{"train_examples": 90422, "layers": 16, "kernel_size": 7, "projector_hidden": 512, "optimizer": "adamw", "gradient_centralization": true, "lr_schedule": "cosine_restarts"}
Rows from block 3, named by matrix and row number. Rows with one number belong to one neuron. Each number is 500 + 40 x the weight over its row's rms, rounded and kept within 0 to 999. All counts start at 0. Numbers have three digits each. After the name is the row's rms in percent of the matrix's.
# fc1: MLP up (model.blocks.3.mlp.fc1.weight, 768x384), inputs 128-255
# fc2: MLP down (model.blocks.3.mlp.fc2.weight, 384x768, transposed), outputs 128-255
fc1.381 108:518476506440459502545510518471468390424504449524454459537491559501448492497499487480485472514533508472514467410526508538539598534431464497447475488557502475542510491499534550497559550479557392506506517517559531500495548472485518501501548513537514496510518543558513488440563460506477557512508543471520479502543508491503576567502456511480492519511540517463530552474495503428497436499488
fc2.381 113:559490532436480509458491507488514454539585494434423480531553475483501474561537539524461450463517537507444458579509478547469513477495439458521468579466515483461536480523540411491480475490509463558539501516462473494544530512548542515490500454464559519533501444515562478506464473506563521463469532517496482508449599509470467485546570494537495443463517469574499515540528555478515422526443
fc1.382 100:499468448453428455481477456481560554527565506483475499549559487524492471470492465519547522470461488497521481490573512525529516522498561501485540541467426491452512536502577467499509470502544498535528520484531466481480457439553484490519582512471562523510519480419503456462504504481498514502485432442532508485529439525513456558516480506525518491482498478455488497462498501438525518466491
fc2.382 096:473522502541504460511432430521505518512495513505519552492528511460457429501517507547481423537528501486486508480461551514514492473485490545507558547504470517525471465537467463576462448541485483505512525539501519497458466498422519495458497528497464496504540511470540528468489529488490441528496440559509462486465523466484538536437478506521504450559533486421523493455477472511503459505528
fc1.383 095:530465378527489527454507483539497510478475500538453531546543536521513403477553517479509471517394509475479542489559450483514496546441514492509546541403514427535427578514474532481526469473497485485543506551506464588514532541472528500495452545543540495519498487541461532512485506531578464507459523440392467489514453551556516542503507562432491515507484556529546485545539516522461503495483
fc2.383 103:447541521528518459457481474502514501478449587505561542567506569533627444510491538497526496446494515539471493508500588463531473463507495486514435475503518481553435446506518461480516469556439500505473420507517454494473458482449542488469542453546460515484598438447509574504506503466559504578479517469504479478473513463464534501468485517549517449477470515492523531528495524564434537501549
fc1.384 106:494445562477427543515490474498454505534491460600498490423525555486548501528473503535453557480489499501464461487530524445498479573506513497470518520542450484541437517521520534483516513520487504533515408551504490522522488483572480499493494462516528500513544529565548475491420524490506458547505460481566534485548441491485485520536525487465525471469533513573465474398473527512493562528399
fc2.384 110:481479487486476543542468552527511567466428527509513495532495511485475483468517458463519484451486502586481540483548482430489517512472401464495499472553438524546503517474454504438532532526552470471515551455508563554512437530543536485452540599503501532541490534473486505495555457488473484475540489520503538479427516488520496577489500473441569534499531550485550538545505455592515534457484
fc1.385 091:498537496513531442534421440559491481525510523471443490552458518487522517527523486460511467500488538540511515498514476539588506518524532453501473456544493510529510519506493559603524492449480552577455526542554487499530574534544464489540503564539493444528497416569461445490533485517453510490517529478467529419474428506573503402513512507504449490549558493547543517429432490539532481562473
fc2.385 091:491428476447465463519516541507430555517529558512540474560527589535492555516484520419431416526448587582449563508520509566566496522529428513524442553426511490535490585526501514531580548531519521413506510484493462497543447526531599516526543525559517456474510475602515532475494494499470511489515386520481458444429467485560501481509509494523487482477442439528535564530447475521574466553435
fc1.386 111:509437528507475496475472499552521545530528522495483445509554514491538459459415455524474482528465455556563516505528549457524489491574428448639503531417403464502464468635517501531480476478395566506480491482496463516467519447531501534531436481437534466529462434526566497520538512534476523531480618520472547454500478566458511545417477509500422456495489471535524535404473492525507504502531
fc2.386 112:497528466468489559500529519476539450482598488512466483457497526462467625512515528489509442503465557478529489470511527539506518468487504435529429501510512510424438459477518449481460534490483508545549499495457498421578537517505501527517525413560480425542502502559566479546496384495431575493491503528506475565482535485478440491557517526571501488456518496518494529501522491483511550479466
fc1.387 109:476526530437477446517521529485444571466516526535489551440415484466510522422539403480548527462421498510513510521553484492503451485473524486468461493443503497484539505477599552520536428486493543506561511504558501514495573505482432480483477432485533567424535491537518484482479545511547477513413506381456509500524501524503515532477496492443442487530499499526457469456551541552530519458526
fc2.387 102:525436554490424452454528540508490495537526522515515426418477398466430450549482450501478489524544481424544508436556430495480504499503453501457570484469583503504557498509581467541547536427478534515577493501487575470519551561607505460393458563540534479525441472533504506519493441550494499455556600482488547597585460509574497492565506475461476533492501492558545504513488467463484440517496
fc1.388 106:480475525474441482503444540497495567469534540503439509497433511478568444437560484523438430518483595550431493551582561509514545533554477476435448515465450495396485527595512540497470472576495492464501508582479548557564579571497472510555461471525438457497465459529472490468553521479564495511558567497499516523541458467548549515477516487527434549552576390488471513425486425496506516469470
fc2.388 100:398432546531488557482518496486511529514494563512552479465492460498516518424487459545498483564417451557471528514584573475580519511585502520483446482524490535489501563478485551480511457493490509525509586404515489532467514561507479521555505563506554453444466583508459500435489444493476529514497550507506514481470442504562494510465494490422522488508543513510512534488522564490472434513498
fc1.389 099:544529482482457436521474480478452466499459450478496425502501574437572497529438579486498446502445510501513560540470527545538518514508484489461512528476454467553478486428559458442570509496510502487529473473559517520476471484574503450580494540586496480541510526548450473459464521543519527488507511458518437492447457502457506510473486556539548521545498493497522570503470495464517468404444
fc2.389 107:507530615496517515486501549503519419535521401543419514538507523490530533529508520513546545388520515558467511472507564508406505526408485477521568477525460552539520490502548499510544421543501568490525529494500519466523446422500485517553514434504457529586520515546476502493468525480478474487491487443478495502538514451451479536512580564429531590501602508527482470459522543493454533489556
fc1.390 105:482469488516516526456549505494513510549480533556507503530504497474487490459492545454489525504528533475515467454432486530565550489551558522445448484455410532519544561431448553424479508512489543549607487485496485540463509489570506476527456532518524475605513488502506497591453548472538474513522544567503497485462523509509504515473531578499509558474443521482541516565507488534524424487440
fc2.390 091:529460488473498450479553530578541570524446521531501485471458440509498488556405458531480574464466426516450458506520528398433523498515480507464490509489483504495479543495541503535528597536505535462561503518526527444496488454439522474476502532507486518473504513479548431474509522531520446507459546527466497502571502479458481549555497451476473562504480513548477560555522548451434482539523
fc1.391 101:466489510526484494517443501494450416495506456478512549505455506481527487504579523522507515450558608514476412486523548447535563547512464502544429466552538483497583542521538512414504472489482531520498530483516515508460493525505503452529446487488519512433483494437533411443470487520463486542503366471497502498564517528523595446468568501558510421445508489542563505492523554504512531455539
fc2.391 105:404429524553507505497538548532531506486423518537545479512529466458452519478540424514480483461460519582394474468579514542485540470560443518462476465508522589529478486531547498495460493542480420468513535574489521484509507517543520466472527522550514394469473532403475497480533455450489440478492505459434533515485453505559502522557460487442464638492513474536519532547494526544555532387516
fc1.392 093:490510510430535452533616495498460609438545490444440523534484476505459463441521573513459509410491476434479387517430483502468535541509536454547492515496497451457534546496518461498448520500501513532532502416528498519480551413542441416522498474419491557420541512505551471578499485478509499500452472436547540510464559470464472590506490469475458487509521565570530487490396442426462477562443
fc2.392 081:507495523542501526436473451529502457493426602554477513534501456483560492524549525520546514482479481533446566463521440503493482503593452507467527506542573419510531461525483524459484551483469456473460524502484513460578510511482428519429499459544476522526520462486505500447454467497546547525431505494506562492473469500498502493510458529623527510485515501465434514529464502518467468525427
fc1.393 108:550507469545496503499520429505502511464523530512407536445515486519534480507443504514513523510517552494531524492517494525444545463535502445497489564473567489539522486515447503554487476572479533523481459475456486458515525463511513500470487555552548416506538490573519477555382509534549522493547454472478494513502412449495538474481498513485509516494443486565541576484486559532534432417451
fc2.393 099:413487562515556497476450552519497550467487477555541536515438589559507549459477454507480523461430466552450498468516462449532474533495564501513498460553495480558505467466489453471546443508522542522434497478485454480470460593525415499496532498499474449540518562537515562528519485473477497461557529482511449498416436480432508541453568545426526437520506573450476526511538503621410523467525
fc1.394 105:453460490551517561515512475499587475547523489404399468576466470563563424486533530534513443494470553502484434483497505521523455528481564489356492548468486478545439532513451551451524475531460534441512484510464495425487551592467496550508510576499484455564506483497405496526484500485465414492502499473460546501488503431521495515499471511496516587508530564462630586539546515471507475525505
fc2.394 106:532503491500532501441547506554506501494458493452527540490479505445530456522518438460530469533475452464515468499595515431453419419495474521428419566474494513423479528520456522484499480536477506503491504527512537492489508493528495483508478449519444476486483500434462519518589517462486415527534477548555536505552483466597495493487503526533484522522460496516546538481480548476512490438522
fc1.395 098:538549514435508478512527554523492406481529516470460465523584514554502537474533479468528497427519434512485459469533502544510464560517520513482448561491502494436507495529510486513549543638510476589490464509483477481490488440545487491472410549508518515561464557539502488553487544541466493476502522483515477482466520473520471491502526478491470524483554538455472501460507484489460469445564
fc2.395 089:415467568509476522528456507550521542484502488507537503525469468464481545476460518515500494479521469546458522471535513534505457620585482571444474479499509480522562491409467512496504508492532523520485525563547477543436553429458515466530429488437444520518432456443397542528478550497547450481499464483436472446511501478518502497470381542494422480496374448507495481462493538488496494496431
fc1.396 119:457493520491467454480527610480532472483446505518500508490503558506503436463411463531486499428520512546546452467561533526526551565489412526516466508478508493568509530527487582474508539618455503523488519524539490509561532545478583525532446526489485454484461456533468488482532434447519548585545523477471462447507515514500446511554506508500439558495562470441524542530518455513461475497521
fc2.396 137:524491516470508472496550550553477454528451443545442518450547463490515435550525471500485501486507449487532534521573495512464538474494469513531513504496485486508568519544540467510507541549478444492521495413468516478530533541513494517484584474473495472507437406510497511488545483504548486494472505589500480535534438518538536454567467518542496524590436495487544533473485485449503463484532
fc1.397 106:508484487505473483453485487510483476466423518522514571441565520539449541473503530490476461490540481526510456389495515539480481427522483518484529537454481500484509525454585474497536552469518612441579401510455461485602489494486469487438453492426522530502491442496492402563547528458504532523480573492519574474504514434481458439523437409603494515478544475497510531526413474470419571437552
fc2.397 103:579524471504473507437499457444506505531508487432484492470515481448495503520552539524501443533542571401522549559472515552481488457515524483513496548498517420510541453581551511556488466583417480534450507526518483468502522512498466521415435494511466508494514495478522486380504520492488492493530434556434471470467492420458525449412488502545498486480513490511521536500537520522456474460502
fc1.398 095:507577572475441569497519548476482488522494527486415596562486517484483479529545533519388532510459580442503500482473527485465504453418513535502444505468549509447476546477535517483506511492608409504570479484487424513425530408470502569537474516525507506451448504477511532544509485439559454516542554477493487502495489538493520507512527517486438505484496467465493491496463458527482534544532
fc2.398 094:627510500502452475465464430521544534483527497430427471508537486508504502520571568566491487415546423411548505506486529504399514527500472538518469502461398457525493469545525451541506473588473503520476502503478415536550468530500500596539470453473478486499515529587482498440507565546494538480519473484484449480433541468457473470421498502566546525497522519496500469496530524483455540527431
fc1.399 110:504532507427494495389542566529502460528500531469452464411472565489490498570561526505550526491465489543519591461519492430564490476494599498511521514437406510523511507414515490515495489488481476516541496508521530587553482494506541485497513457434495515461475440466522496501468489455576537529466545489437446525537544426468533554532476455441586567486552495514480554519550397446536499572380
fc2.399 107:495483523519479515424478583494487491561434538503511541506523525478546423541482387538447485511481528566514462440523497450531493479506471520452458466479434478510471477483540488462565557579466478548516581487432542564484435482475551497450622526542487496460564514487471569510521499439555435421469499503536473546514473449522503453549475518532554526552490498481515607534482462458512482491515
fc1.400 096:502491514473497489481475544482518581510447451502503505461477514436535450542500461526508469501437501472516577487465435479501495543446470453418526515494452460526571453470513494528530447555579505454421466507543556499514468432503485437505541468553564494542487478449498389544504494443535536464500541512504544539543564557522428485578535537524447477549479560423502549477433544527501479506491
fc2.400 094:575467496533463447567450497523431466558487501452489481444528485496475415505500472447544531501522503475497472596457435579492529483510461432430471505437519463551515545511525507472420493482433540513464487497505536522418507507486497415494535478493455512507547558455483453492528520531506488537542492541473600534560490476494502509503471549558508521512453460556555538497490455411551470547473
fc1.401 106:485531571433521516427549528497497497519541598459514543523532513520488496500448483518488487480498475544531558505506535493464503497511463514526496492454496514516472486515473536459467507498443508506481493507445457502475541574518540483563502453468546431467555545491495454493450424521518527492528490527537489458495497495496495509421469519556519541569603456565535578492513488456495483474486
fc2.401 109:510477436498501477449491535508537481531511469460445462509447513520407544488442465482524493473532455513499463431518492436511534548512449507514479457521407461470510543466541492419598605501593516497517561509476571502476446553461485523519605536517527527486469586480452506536533409440494492499476480509477520527575482523500473470561513540487586597470520513567509579569535510490562399455491
fc1.402 096:496555467532467508491557524523479442502474550532493495509484528500525433553441530530395476475530534445542508477506456467492428542431465548455544551518558492495447551452485462515547563537534537461568479419521589526491534521516523533482447504463588520508444469482496453472540486502483460548477532500538429517547454548525555591539511489507495520538509562471551527520507483458493519478476
fc2.402 094:484568499474438476496461478579524459575443542487517529526431512459531485512464518478484494499550474481457485474493523504545406490528527519527517426479500500488499487459480489563459457532488538454471469457486481515525476418502512489476501405496418488517501446481483533535539516549517424549440457560526493455463515494527515476471505509469442468582539495462454479549474486472463552486555
fc1.403 098:428493552465516424540483412489526457448571495475540426484482499523500502495491452489463460528599426567521529479488518506528537546580543456486483533494509483551581506495455504488520502510495463456453546553493444467504553511468520504441508515482550488500537464530517485445496576494518470518512563508514442480479513501549559443529541545439479506509479455496442550491444534451498494464530
fc2.403 103:539496464480490594544499472467509472482490440491482526651476516471547524547509539461467434499485546496478487590432483548506493448495484436492455579495491538520455480552501492529442480484518493557481496456446463499512511468479530450515591515494475498506489481514473504465580523446444461527477475515462467472433499496603470438452466473545456478522493468471542506489480539495442542499487
fc1.404 099:434503390511428515583506471506546506539498456476462522506460463543503417534493500528491508441479470466515515479452535494449531531523543507568528562475503462429505563507490578480475411510445480496517518507478525508482461561439452457436502657488494428462503542434525595464467533519468456545496543529523478457526490524516489429484498521531491572530470514498501472506520485509504498504534
fc2.404 100:516519476494532476447497472503546544508542522450495499446531486529476546478508450545508550444437462484512486486513562415529479481496500550471472538536539489509496482550503543521489487531507500493473458468471454572495494503473520544432499485538460507383604538508536505499508570513496544594475513492543491475432564463454546493501494473564568481506456563498471501531463523530421523517541
fc1.405 093:487499526540522464529508501468546498459531466513477534506420512503510493516524441495481468484444530538546425532456515570452557452500471574498486454545536466552494467581545511542494544483480525532521488503535429503422446552537455439478534482549536520531545433515452480454486547453550516490488494468504507483479456503522540558431542520505479508489485465518566510532474519502531484535562
fc2.405 089:542528496527515530475447517556501490491443532534473461519480533518569517512480441484489453500484521516450520472433442503523565568450464521548567430511535453574474457474457484531484505589470474483475472503472496590472475561515547609543432517440480554477542507509568451513465452469496556505463506491540420522429482466470502516410555474507498478460503514524458548510471481531464458515409
fc1.406 096:502512452478461528532474442467503519476466516484516531467433506496504408447480475460476515503562506464466544484439464520460504608538526522609418545456471419468462521505489553559531495470500523520502630501493543523449554495515536548535476505565506433446486513569466507464482460564511483404427463513563437433493531523503534546478595510514531555528487471484485468512485490545505459467511
fc2.406 106:550502577566518490507471504513480453549484497519491519581439555546520436537457444499545500479519495496513526511491533515499507476527514553538489559524497493495523411583486453582463428519412498465487523493494433565474525498476515585523495522459464517496509443509475486396472510498490529480400462459477414454440562465525532493476537496510485465446472524478512499524437456578462497512502
fc1.407 107:464488506516494499474508455508536461476499487535527493529455400523486443516577533484492511563568598506484500486478577513507548621431515527484439481519533455417445481452457503495566544560517461468455464549509468525445453452535554395493528526452520509509513520511531443490534462459489473459449513440481480515477454427487549561472502527488520499491546534552469599461496453543488507464470
fc2.407 110:552500421470478515535490492490481464555511485474429448505511568489497457535495585472511469467469512427506492526457476493502491465431470437496488513418491488517470439493552508489454473463511491556502461484554524482480530494437526558507538455487517575462557431526497463503542575477492473500515437496507545462496584577496436486515505505516468506429488488556531475541490497519457550582491
fc1.408 110:490474458510469479464506524490468465489505531499578476566478506477539492440436444548484478519516494553524484473484521538416549505534480464496429504497501433504461514514468467522460511450452549516557586550524512538458543525526539504557492422525477491506491443507482502464487513534525447409464495456493484504469558556533525540444504446523512552522562389552433500567523471511561500467480
fc2.408 113:473473496502542503489469490556498472537465514442521472523482459549490478490510488445480444491474460558544532527530490486533537568491430497447414521483459543541460570425467525486476509477486500484460496538543540496426511498566568461502505576458503554462471535506433491478507494483552452493479466553470460508523444575592519487498517451558553519507439497529469534537449448446533495504448
fc1.409 108:512517587559461495534434598507481497513413548528484491499448463573525487535526535483533419415513495480462471408461514503459500542576440494474509504532446501468491474481453566558517566448504480485481506555492484542517518503527508446534500531386445463551494478477400484433526462534472502518484506589499528486459478464482565446537572537523441528565470547429470508514531500486514438476537
fc2.409 108:485568486506480507470485481529478492502453493500497484482595553426513507530500487453557503481493525504497576521524488512461453456525465524541483501541530452462528489522478519541495517562408447470495463488477573488520569486472469504435540453626421425496524449449535513481589529447451453510555458571528558510508445454513518488495475496565450530481499528443520538533536486502491512445543
fc1.410 123:593499457554511476498520500527485501508503550409490500504558471390462464438534528448487468471484588429456482521556546470484515507491457445509494511529542458496480538513542607465486509546493479631565484499467498494488528478476519526496510530438529538487535538524548474519518563550648455533456483505502501449488481534525499458515461600424503481446499546507516544531479567532551560501456
fc2.410 134:452472506568546469512489489462490516475519455540526510591465539537510567457449510582466551527457505532477495462453489459530453535507638516514494464525470512505499496457490507451497446481518516516511526555499412556491475566423482539510458533512468499444491449514484493515446540543523538447503561431432457527520510452461448507487551510371573538474571506514436512474531520493544508531513
fc1.411 104:456559517478492534463526521501466533533462421440493511544492518572482481501509545572471476527502535461487468501514546551464588501569495540493531503490506523395572507431569508510575492415504505514530482500577495508490492555517464535476510531446494450512509416390483468530509434437524576444522456466529436467522468521484539515505477501482443503533432481435509447515506487548574517497538
fc2.411 103:461462478564556493478464489506458489492475571525521535506469563495497489465490514525444438513453478529470473416483503453561506561471533490453445433487473519532439506442524494455543417533563434453462522509512447486465462532476456475480417529535539451491485534570493464446520473504515535525500494491462565442466530478519468497495485513475542483476468500504470543555528552532446590489521
fc1.412 108:525525465541493452490494559454471432445453538571523491528506525499495490495469528582502572433473483498554445435521482550470442504492488502494520480432539496527482524551444529499537531517504545515517517474532490483457538507499524488570452457530496484481541473438532505484547450551483492496528502477475497461542494491503542467463524524485388498516522520555409471522573561435464547524483
fc2.412 102:591575438432428535491515569506471498522505557512485518525549450443502504469570508456504482496534444454487553517536515517476484490519449479517467540511520459446482515537527508477453529490438459490528451462520544463519543445554437480513453451515508459498509478512547498532565534520446462503502442587472541456471477499515588538530387497526548526528463465452516515483508508507500546479515
fc1.413 097:531459543542523516483501478481461525514505521443410489449482465570489486600492508508514509571473482491550499517567477517572550515576472480500462452461477480549516565432511546447496440532487484464523502476485474464461525513578505504445436433458461552563513507540530486498573532466413445463488489438485520569442436426460536441444519509483511529486501479520533456480471461426501458421497
fc2.413 088:471483464533482526488485533553561486557513558574448503592549480500559513481468504512506557550510544466511507492457523473572545536412482555475509479508498556501416379510479521546471500578495609557493465469541475552535483563509546508491452459568481531451510428587516496557517514537496488482462417454547543461455547431473529511478591453520540472493520531475424465523444498439385521504500
fc1.414 106:561510479493476490524543515478507515532455477436604524534464457464482479504545532532466480495451479536595508503515541481498524453582509486444500475522509537490539511478478501432539514540491520414512487471505520571504469528447536491474488448535515494508516534456503582493536546468400475432424558480565575470518462460517417492518471483519552526510497470495492494473448468456492521473477
fc2.414 105:539533461440483490590493519548494421511631525519472471506509535508559531476523520522433487496528516422486515518399472503481531554459469439546533505480411460470476450546483509481472441531490544513464476475435487386535499466387460462447513523490496525511502454591510415482470486473498509458484470500465465506500564485447479475501514498527562495461556534495516453488632560579510540566555
fc1.415 099:507478433470461500489505469458443545463475474451538509463548497553520487539488552526531561462419487520525465475478506564428431439476563507507573542484514481599502533537468485488503493545441556523530432476506506537519426466508548468591537565523536522554511562475441426524428505589433512510537520411421490488504475520454517581510465508432561478552474519395526492490517520550486496487489
fc2.415 099:500497552518488522495532485527447477421443446524541563599504467533506472461541481530528577544512529501541604482521443551504512494510483492523493595479528497542588430541431513553439498491459427517502534468508468520551508488493499414450480474511413544551427453465484500453383465543522490490455517452451488531529457456531498462504494495486481485576470511502476484419494516535519526523475
fc1.416 104:599429432481503475514513521452511476544526498482453500505469460505502473532484502436483468449443550536459486444494481457408526562615477483461429476494541474454587515495508458409465471507476501498537545477538488484541522475637599523430528529473484500534539535570513521483516428495448446523513407546480600501425507478559431497479516515435486566429512498464503479513501493507526523524464
fc2.416 105:515495468504511560501519528465504494463535455503488522555503524461517557513535491464516525477551574476472420499440459514478517445479549482536529555516561490491499498560479494453506459447501500613533448511507517412537535483444457489567533457447486459539553536541528446474478463525474552473479522491475515465475541522495445450516480551491426540463478455469512443471543528551553575521480
fc1.417 085:481484506480456456471525534573414539535491464542428549494510558521491497515516474467457528502484462499518501446481421524575510530534515551484468567427484492455435549450505574485488504551554434508459471551420486481490520475540468466514564506572501501504521498564483461516471556484500457490496502463504471459526443462509550606488491524492473498540471496564495485445493525487507543501462
fc2.417 082:467526472504554504518560505412530480483523502556499469523558498388577529456514538462480515512486475536469522521463481525475546477488523490543487538519564485543411477556491464590455477488514516472519489504524490457468475552498516536418523483529530491536466501533586518468551454575486531459501511500467550434518507534481553559548492522537523531546525489440504516455474519550482526532539
fc1.418 104:497528526479464431456475506555486520584496477543539480536497438602475481525565428503551523446476457503431498492487493468495425564451504584499507495488523507532509514476467498453417407454454405528502564491428509489471448411527493454490522501554497455424492501523466492469447450476504507499522464512532482545513575538483553493551525565439482483480413439519570539531475511503592498450545
fc2.418 107:420450493541533456481465500416499471453467524511570462536485535428522511453518481551490504505498467498459484534425506481444454491537640481506530456495530567522527430515446524499527446549510463505470544468491502448482472476468496490497587515539489507484528513521503506502490466559427495526486499447462550489527551504416480538458514456405484506519515558536550545390527551598494511490580
fc1.419 101:437578439495457529554469373510621501513523505534480533539486543582516477458526459489551564484479478533464582518477441504426517507482522493498439540556538487528511474467519529469539449481464499589460494479591548543549506488502472530512515517510565514579496535461536524533538519482446544514466481489528500487509513469525447512506500437515516465453492552445462427514441511478465531517508
fc2.419 084:452546480490534509488497539497577491488523609543529487422572499539454562526515468482545503475507486566478481454500470457444480479539512575458441488549510440444498545460509479475547529518418463487526512497509467550533484511526458480480433503438607425477559531428478485449431545475454581490499579462463561550545501467497477555546534535444511535450507537546472545515482558519525506454499
fc1.420 105:467467491473519525487477533541513509542544457514437553484526436460515507544503547507497506470446534524499494488539536536574446469491510548438507501522483446487470534566510489440480499476501536547537426494405417601586539520592412500435528499508546475523506458566461501470405536519485497584503547447459567474473478506503569567457500496562549533523557498524605532482551471445485492629554
fc2.420 106:522517541511518475448540446501497481530528503549504542448544415552501417552507523500445464537490481462524526440426475484497568541483532556518515499477548483528525496553550481571519502504474498427527450536423502433561542528564449597495466489416583491525500507550628483472471441511509551482470435498509436576469521501480493431491509527526485454482491475530474495530520438497556440502434
fc1.421 086:552488518485531480504568478480563434548472506528485488510504451589543487401527553538462467494417538584521452510517474520502488500530515451488567485476518529557479508546507438451447476397533498526467450443549479563482508429587474443477574425548487501485479442477531522492530550485498438512537514564485506502532541515507498501502488506484517509537540501466456530503464518539487471477479
fc2.421 074:507541456476523501488467521479529525526606503517533554480461496528493509516437521450569517549491509490525488509503497512510464455512525538489518494547461489516512529419454520514452477530494542463435504514460472540482553482503508480501483514585462517463550492504488451532492453492448473485517455450537469525438480454444571588522487521520433562455519476446530513460614469510485506484504
fc1.422 110:538548447504516499510489407499627522433590523553524486552550507538524458498473482468566492510554544491513503469473471521517542525534486507587511493538598462541489491507533504470492488515525488538535511466573490489439494466459508471543497531514490524527495466489484472525497458495466498539518521489512538514454469501547489518497519526496530516478506546529520495543447582555487481505498
fc2.422 105:476506508492452510477509506529459514495505550500454447492450562530459482472414480450458556422508513571536475504478496431487566522463391405469479542528447474446470599506541434425434533463546493555536534561518533528488479519482511488540553580508517479496534540493457529497429536479490486408572526507458512540559515501512469515509518542416547489532521542527497559550546500480526523459460
fc1.423 095:544490493488464453456546531502499475483497483472471541514511498496532431493481527480498515531511515512466477537502464508445504461453500483511427519435473472459481421460550503419482523492508528504445514535542542560510487530418525491531431519438543436448523483472492444508517488464473447467503541508503557499518522484501510494574435577536569471456464531511555475480596517515496564542435
fc2.423 083:467574535506449455525536464486498510498470545493529501478536502511511535517498534514512476497513500550444382500495531518449471438473521500501519474457516524506460512527480521503501468402490440561497485493559474554515540483516482406463404558536507483470464532539486469479485487541404516526485541563515521493501510498531459542516470485508450530449460499530484487500535494503539623506484
fc1.424 092:513543464482543554409453462485497533543483580438473545505581447494486500480548474537554510595540523511452454517414560570419486505516463516524458505462497435481565514459387556443501514521431481529498474495502439544525506504438484471561415480488495456460561564500453446543509469441437512430511491469494512444479528512466475480516468470552479542517513416497495517545484533516502527519526
fc2.424 088:501458545535489511516492456479523542476566541470498444493471544532487484449498536471507451494485484492521543531527615417560488550486522606450492508474377487530490554466517540465541505535510497499468478513535561545495457481473537530543580547462453545461512553436419514487487433471501510476487475510533528489535474534548454553486495482465541553473476550517583508498492504477515513507614
fc1.425 088:516560558514450488465531496590506499513518454482551518514435488484451457487480533440504542540531511516453553438491540540559548504469472508535517515478478554475559540461480511466576519499459524528519512468549465463499488478467447465489495567442554478467462434472496525499530490530443522534484494490458485445564565432451489484596474547490440487474498452506444542426452553492490502447395
fc2.425 089:511473501452536484409470470570512536478491491493510521568518526505510495466504472551490512456525498575471543521523527526503509522519483514490519534557524521450513410530478479541485502545419539520468515512455518551461495491459463454459516513525402551526511481388445571493502579471517451555503478527563514519443476420508532504436457500573538479527535551555501551512397518507480552581533
fc1.426 114:535487483519475543474500482470497553466497464549449500437569535431456424529544468488497557482443505482478495454525449516489447488513491450505595537497564494589516550543515495542488453531525523548462576502481436533554469503459523531446558535491509569549459493475520460440473480468519416515555502505474461504471414499518494437487537425408511431491437529491494499515503520501507538477460
fc2.426 142:437486596540555465517527453517513485452457489473503514517473481531505509448508465606539547514474497542493562497469550529490485528514523523538544485516482423499548471471418508498492426501470552492485564505488435541485519503482539479510488570480457517466505490510436469529437494558500556492491588491443449440475536442503561488467465533471465482557506497458524485473484469527443460574594
fc1.427 105:518493505495464473541529606548444503526452505517452471520393461539411500499513504570529506537450491481530489489440544500467481507419507535464537505490480492506502452581573452591464506457477543463542527518526440517521515529488583530484521443514561504507492491422454506498515483486523515544484478480518475471453474518548475503511535479447490508485468460469528504460506449495534579532469
fc2.427 094:491471554474493496473464566523489526523467454474493523543398566501504516531463531480453484436442535446540532494480512461473482522436482477539465504574460514525516539464443500473517522535578556507494545466521537521444415509507529507579463562443517465543518505566485551549506530512481406502478455458512504500531463552462499516515522504466493486515547536548526496425459546468488548512481
fc1.428 107:545445531503458494560484480457616429485511505492505520427440510486556492486539528513486547525485483534477539483541531515526515527479483513510529528456517457485412530477463505483554457511587447494484501424548517515434469387469515479544592526460454538411565546549462529446461516498499532558550488475525469440499460476478480518514470478438570490537536529482498527517499485524501480526547
fc2.428 113:591463528497487509460510509576554495491523440458412471502483522529487473514400507474522519420472447429532513483515461454488486497446501501549566510454468437440476470555534481492533489589440511475424499450470436567510464520514476539495492471490502508516547541499485474479548526422497533475482471537499522524532576412422522492542503543509572511517572542520490531517533530517498532540496
fc1.429 102:470520437507485447544450503498472537483553505463591498473528541497534437456465479569546520531526473524524444462578487543419460562489532510498494459527486510514525533436502508481484434463483497468462515503551420456517534469512529414542527455479576545484516475480487522532489556506506485510479472512515508439413515552536469498537432554588449523510537520579463518546497514461439551462555
fc2.429 097:424475530547497530415488527547485465504478493465482578523497525468476519499504519516549546438443502542514578522532558478493482491458568560522514547566504502454449472500429496469484482547503563526520501503468475529527448501519462440493532518490473493521551482476465559493536555432496541495534526476522459516451495507484467457525542551528522499568526556470493479512501454518507566454560
fc1.430 103:606524482498487466502454559549407505517509590469463529458524509450504487503515581418507505583379505503506481508472489500471431477525498466483510500447486463507473523498546480535383492450486585598487415511480485500591524578517491545504476519532539547474414512481488433491469464535471483471546437411528486493495514502529548521458536450506509498471479561461489533510488502479476522473479
fc2.430 106:550511368471498494527543507455486472487508458456433447529495517514463503480523550441561448535518505452522531503505522536438490428438541467544521520447512513515452510532452497441489528452523485545507459531537513435485491421546461477511465454531474543537502520528490424478540470492519450504510497538407488489546538564463463535513482487517492518462510442539505492433481438542554525517467
fc1.431 102:572451484466540413481441474448454512536598463531555530462528482537499514495570517574479602483516525491457559461459480463538541517491507442477479486479437471545496570489466523514477470497502509502509548553481492512542497457440486437519574470501457552406458540508460452591485481479415453486476466445476472478466474506544510456461456495472460527486539435534555506544472509444486565538499
fc2.431 093:523509463515514524559481549477462525518473426507451495473578516462478515498504474543497509466501437472525554473528564509543490479468473510534469457464524514435507494603491565503474506503498582446465524580470524536501452535505528534460465470506501500539556478505483530584568562491530593467470554554609521502573558442441523449510497534500478413535553552440453554559476426508509523573454
fc1.432 113:458620470504544567531486491464508500500488531508433515543519494453487455573521471495518434492404495460506538505470463533417465479534485430549583453479503456493494505473537507474478498524504442532573366424456463493485530475532573545510508533554471448495437546616489490458497498491500488501503450561498511519485474506492596506410484512536439501478506534504519523549518512521517504459501
fc2.432 125:483479524460535477576532442450574489454535492477533488564461455531494516517482535515486565500496475466484482480502532547503508563541519522497477481530474544499570457467440480523500463459608535523537526511540476472449511512480489516539432462434471571516515560549468481531456535560512527480511540407533480433532544546500482543506479527464510493531535493530444418422513550433535470592536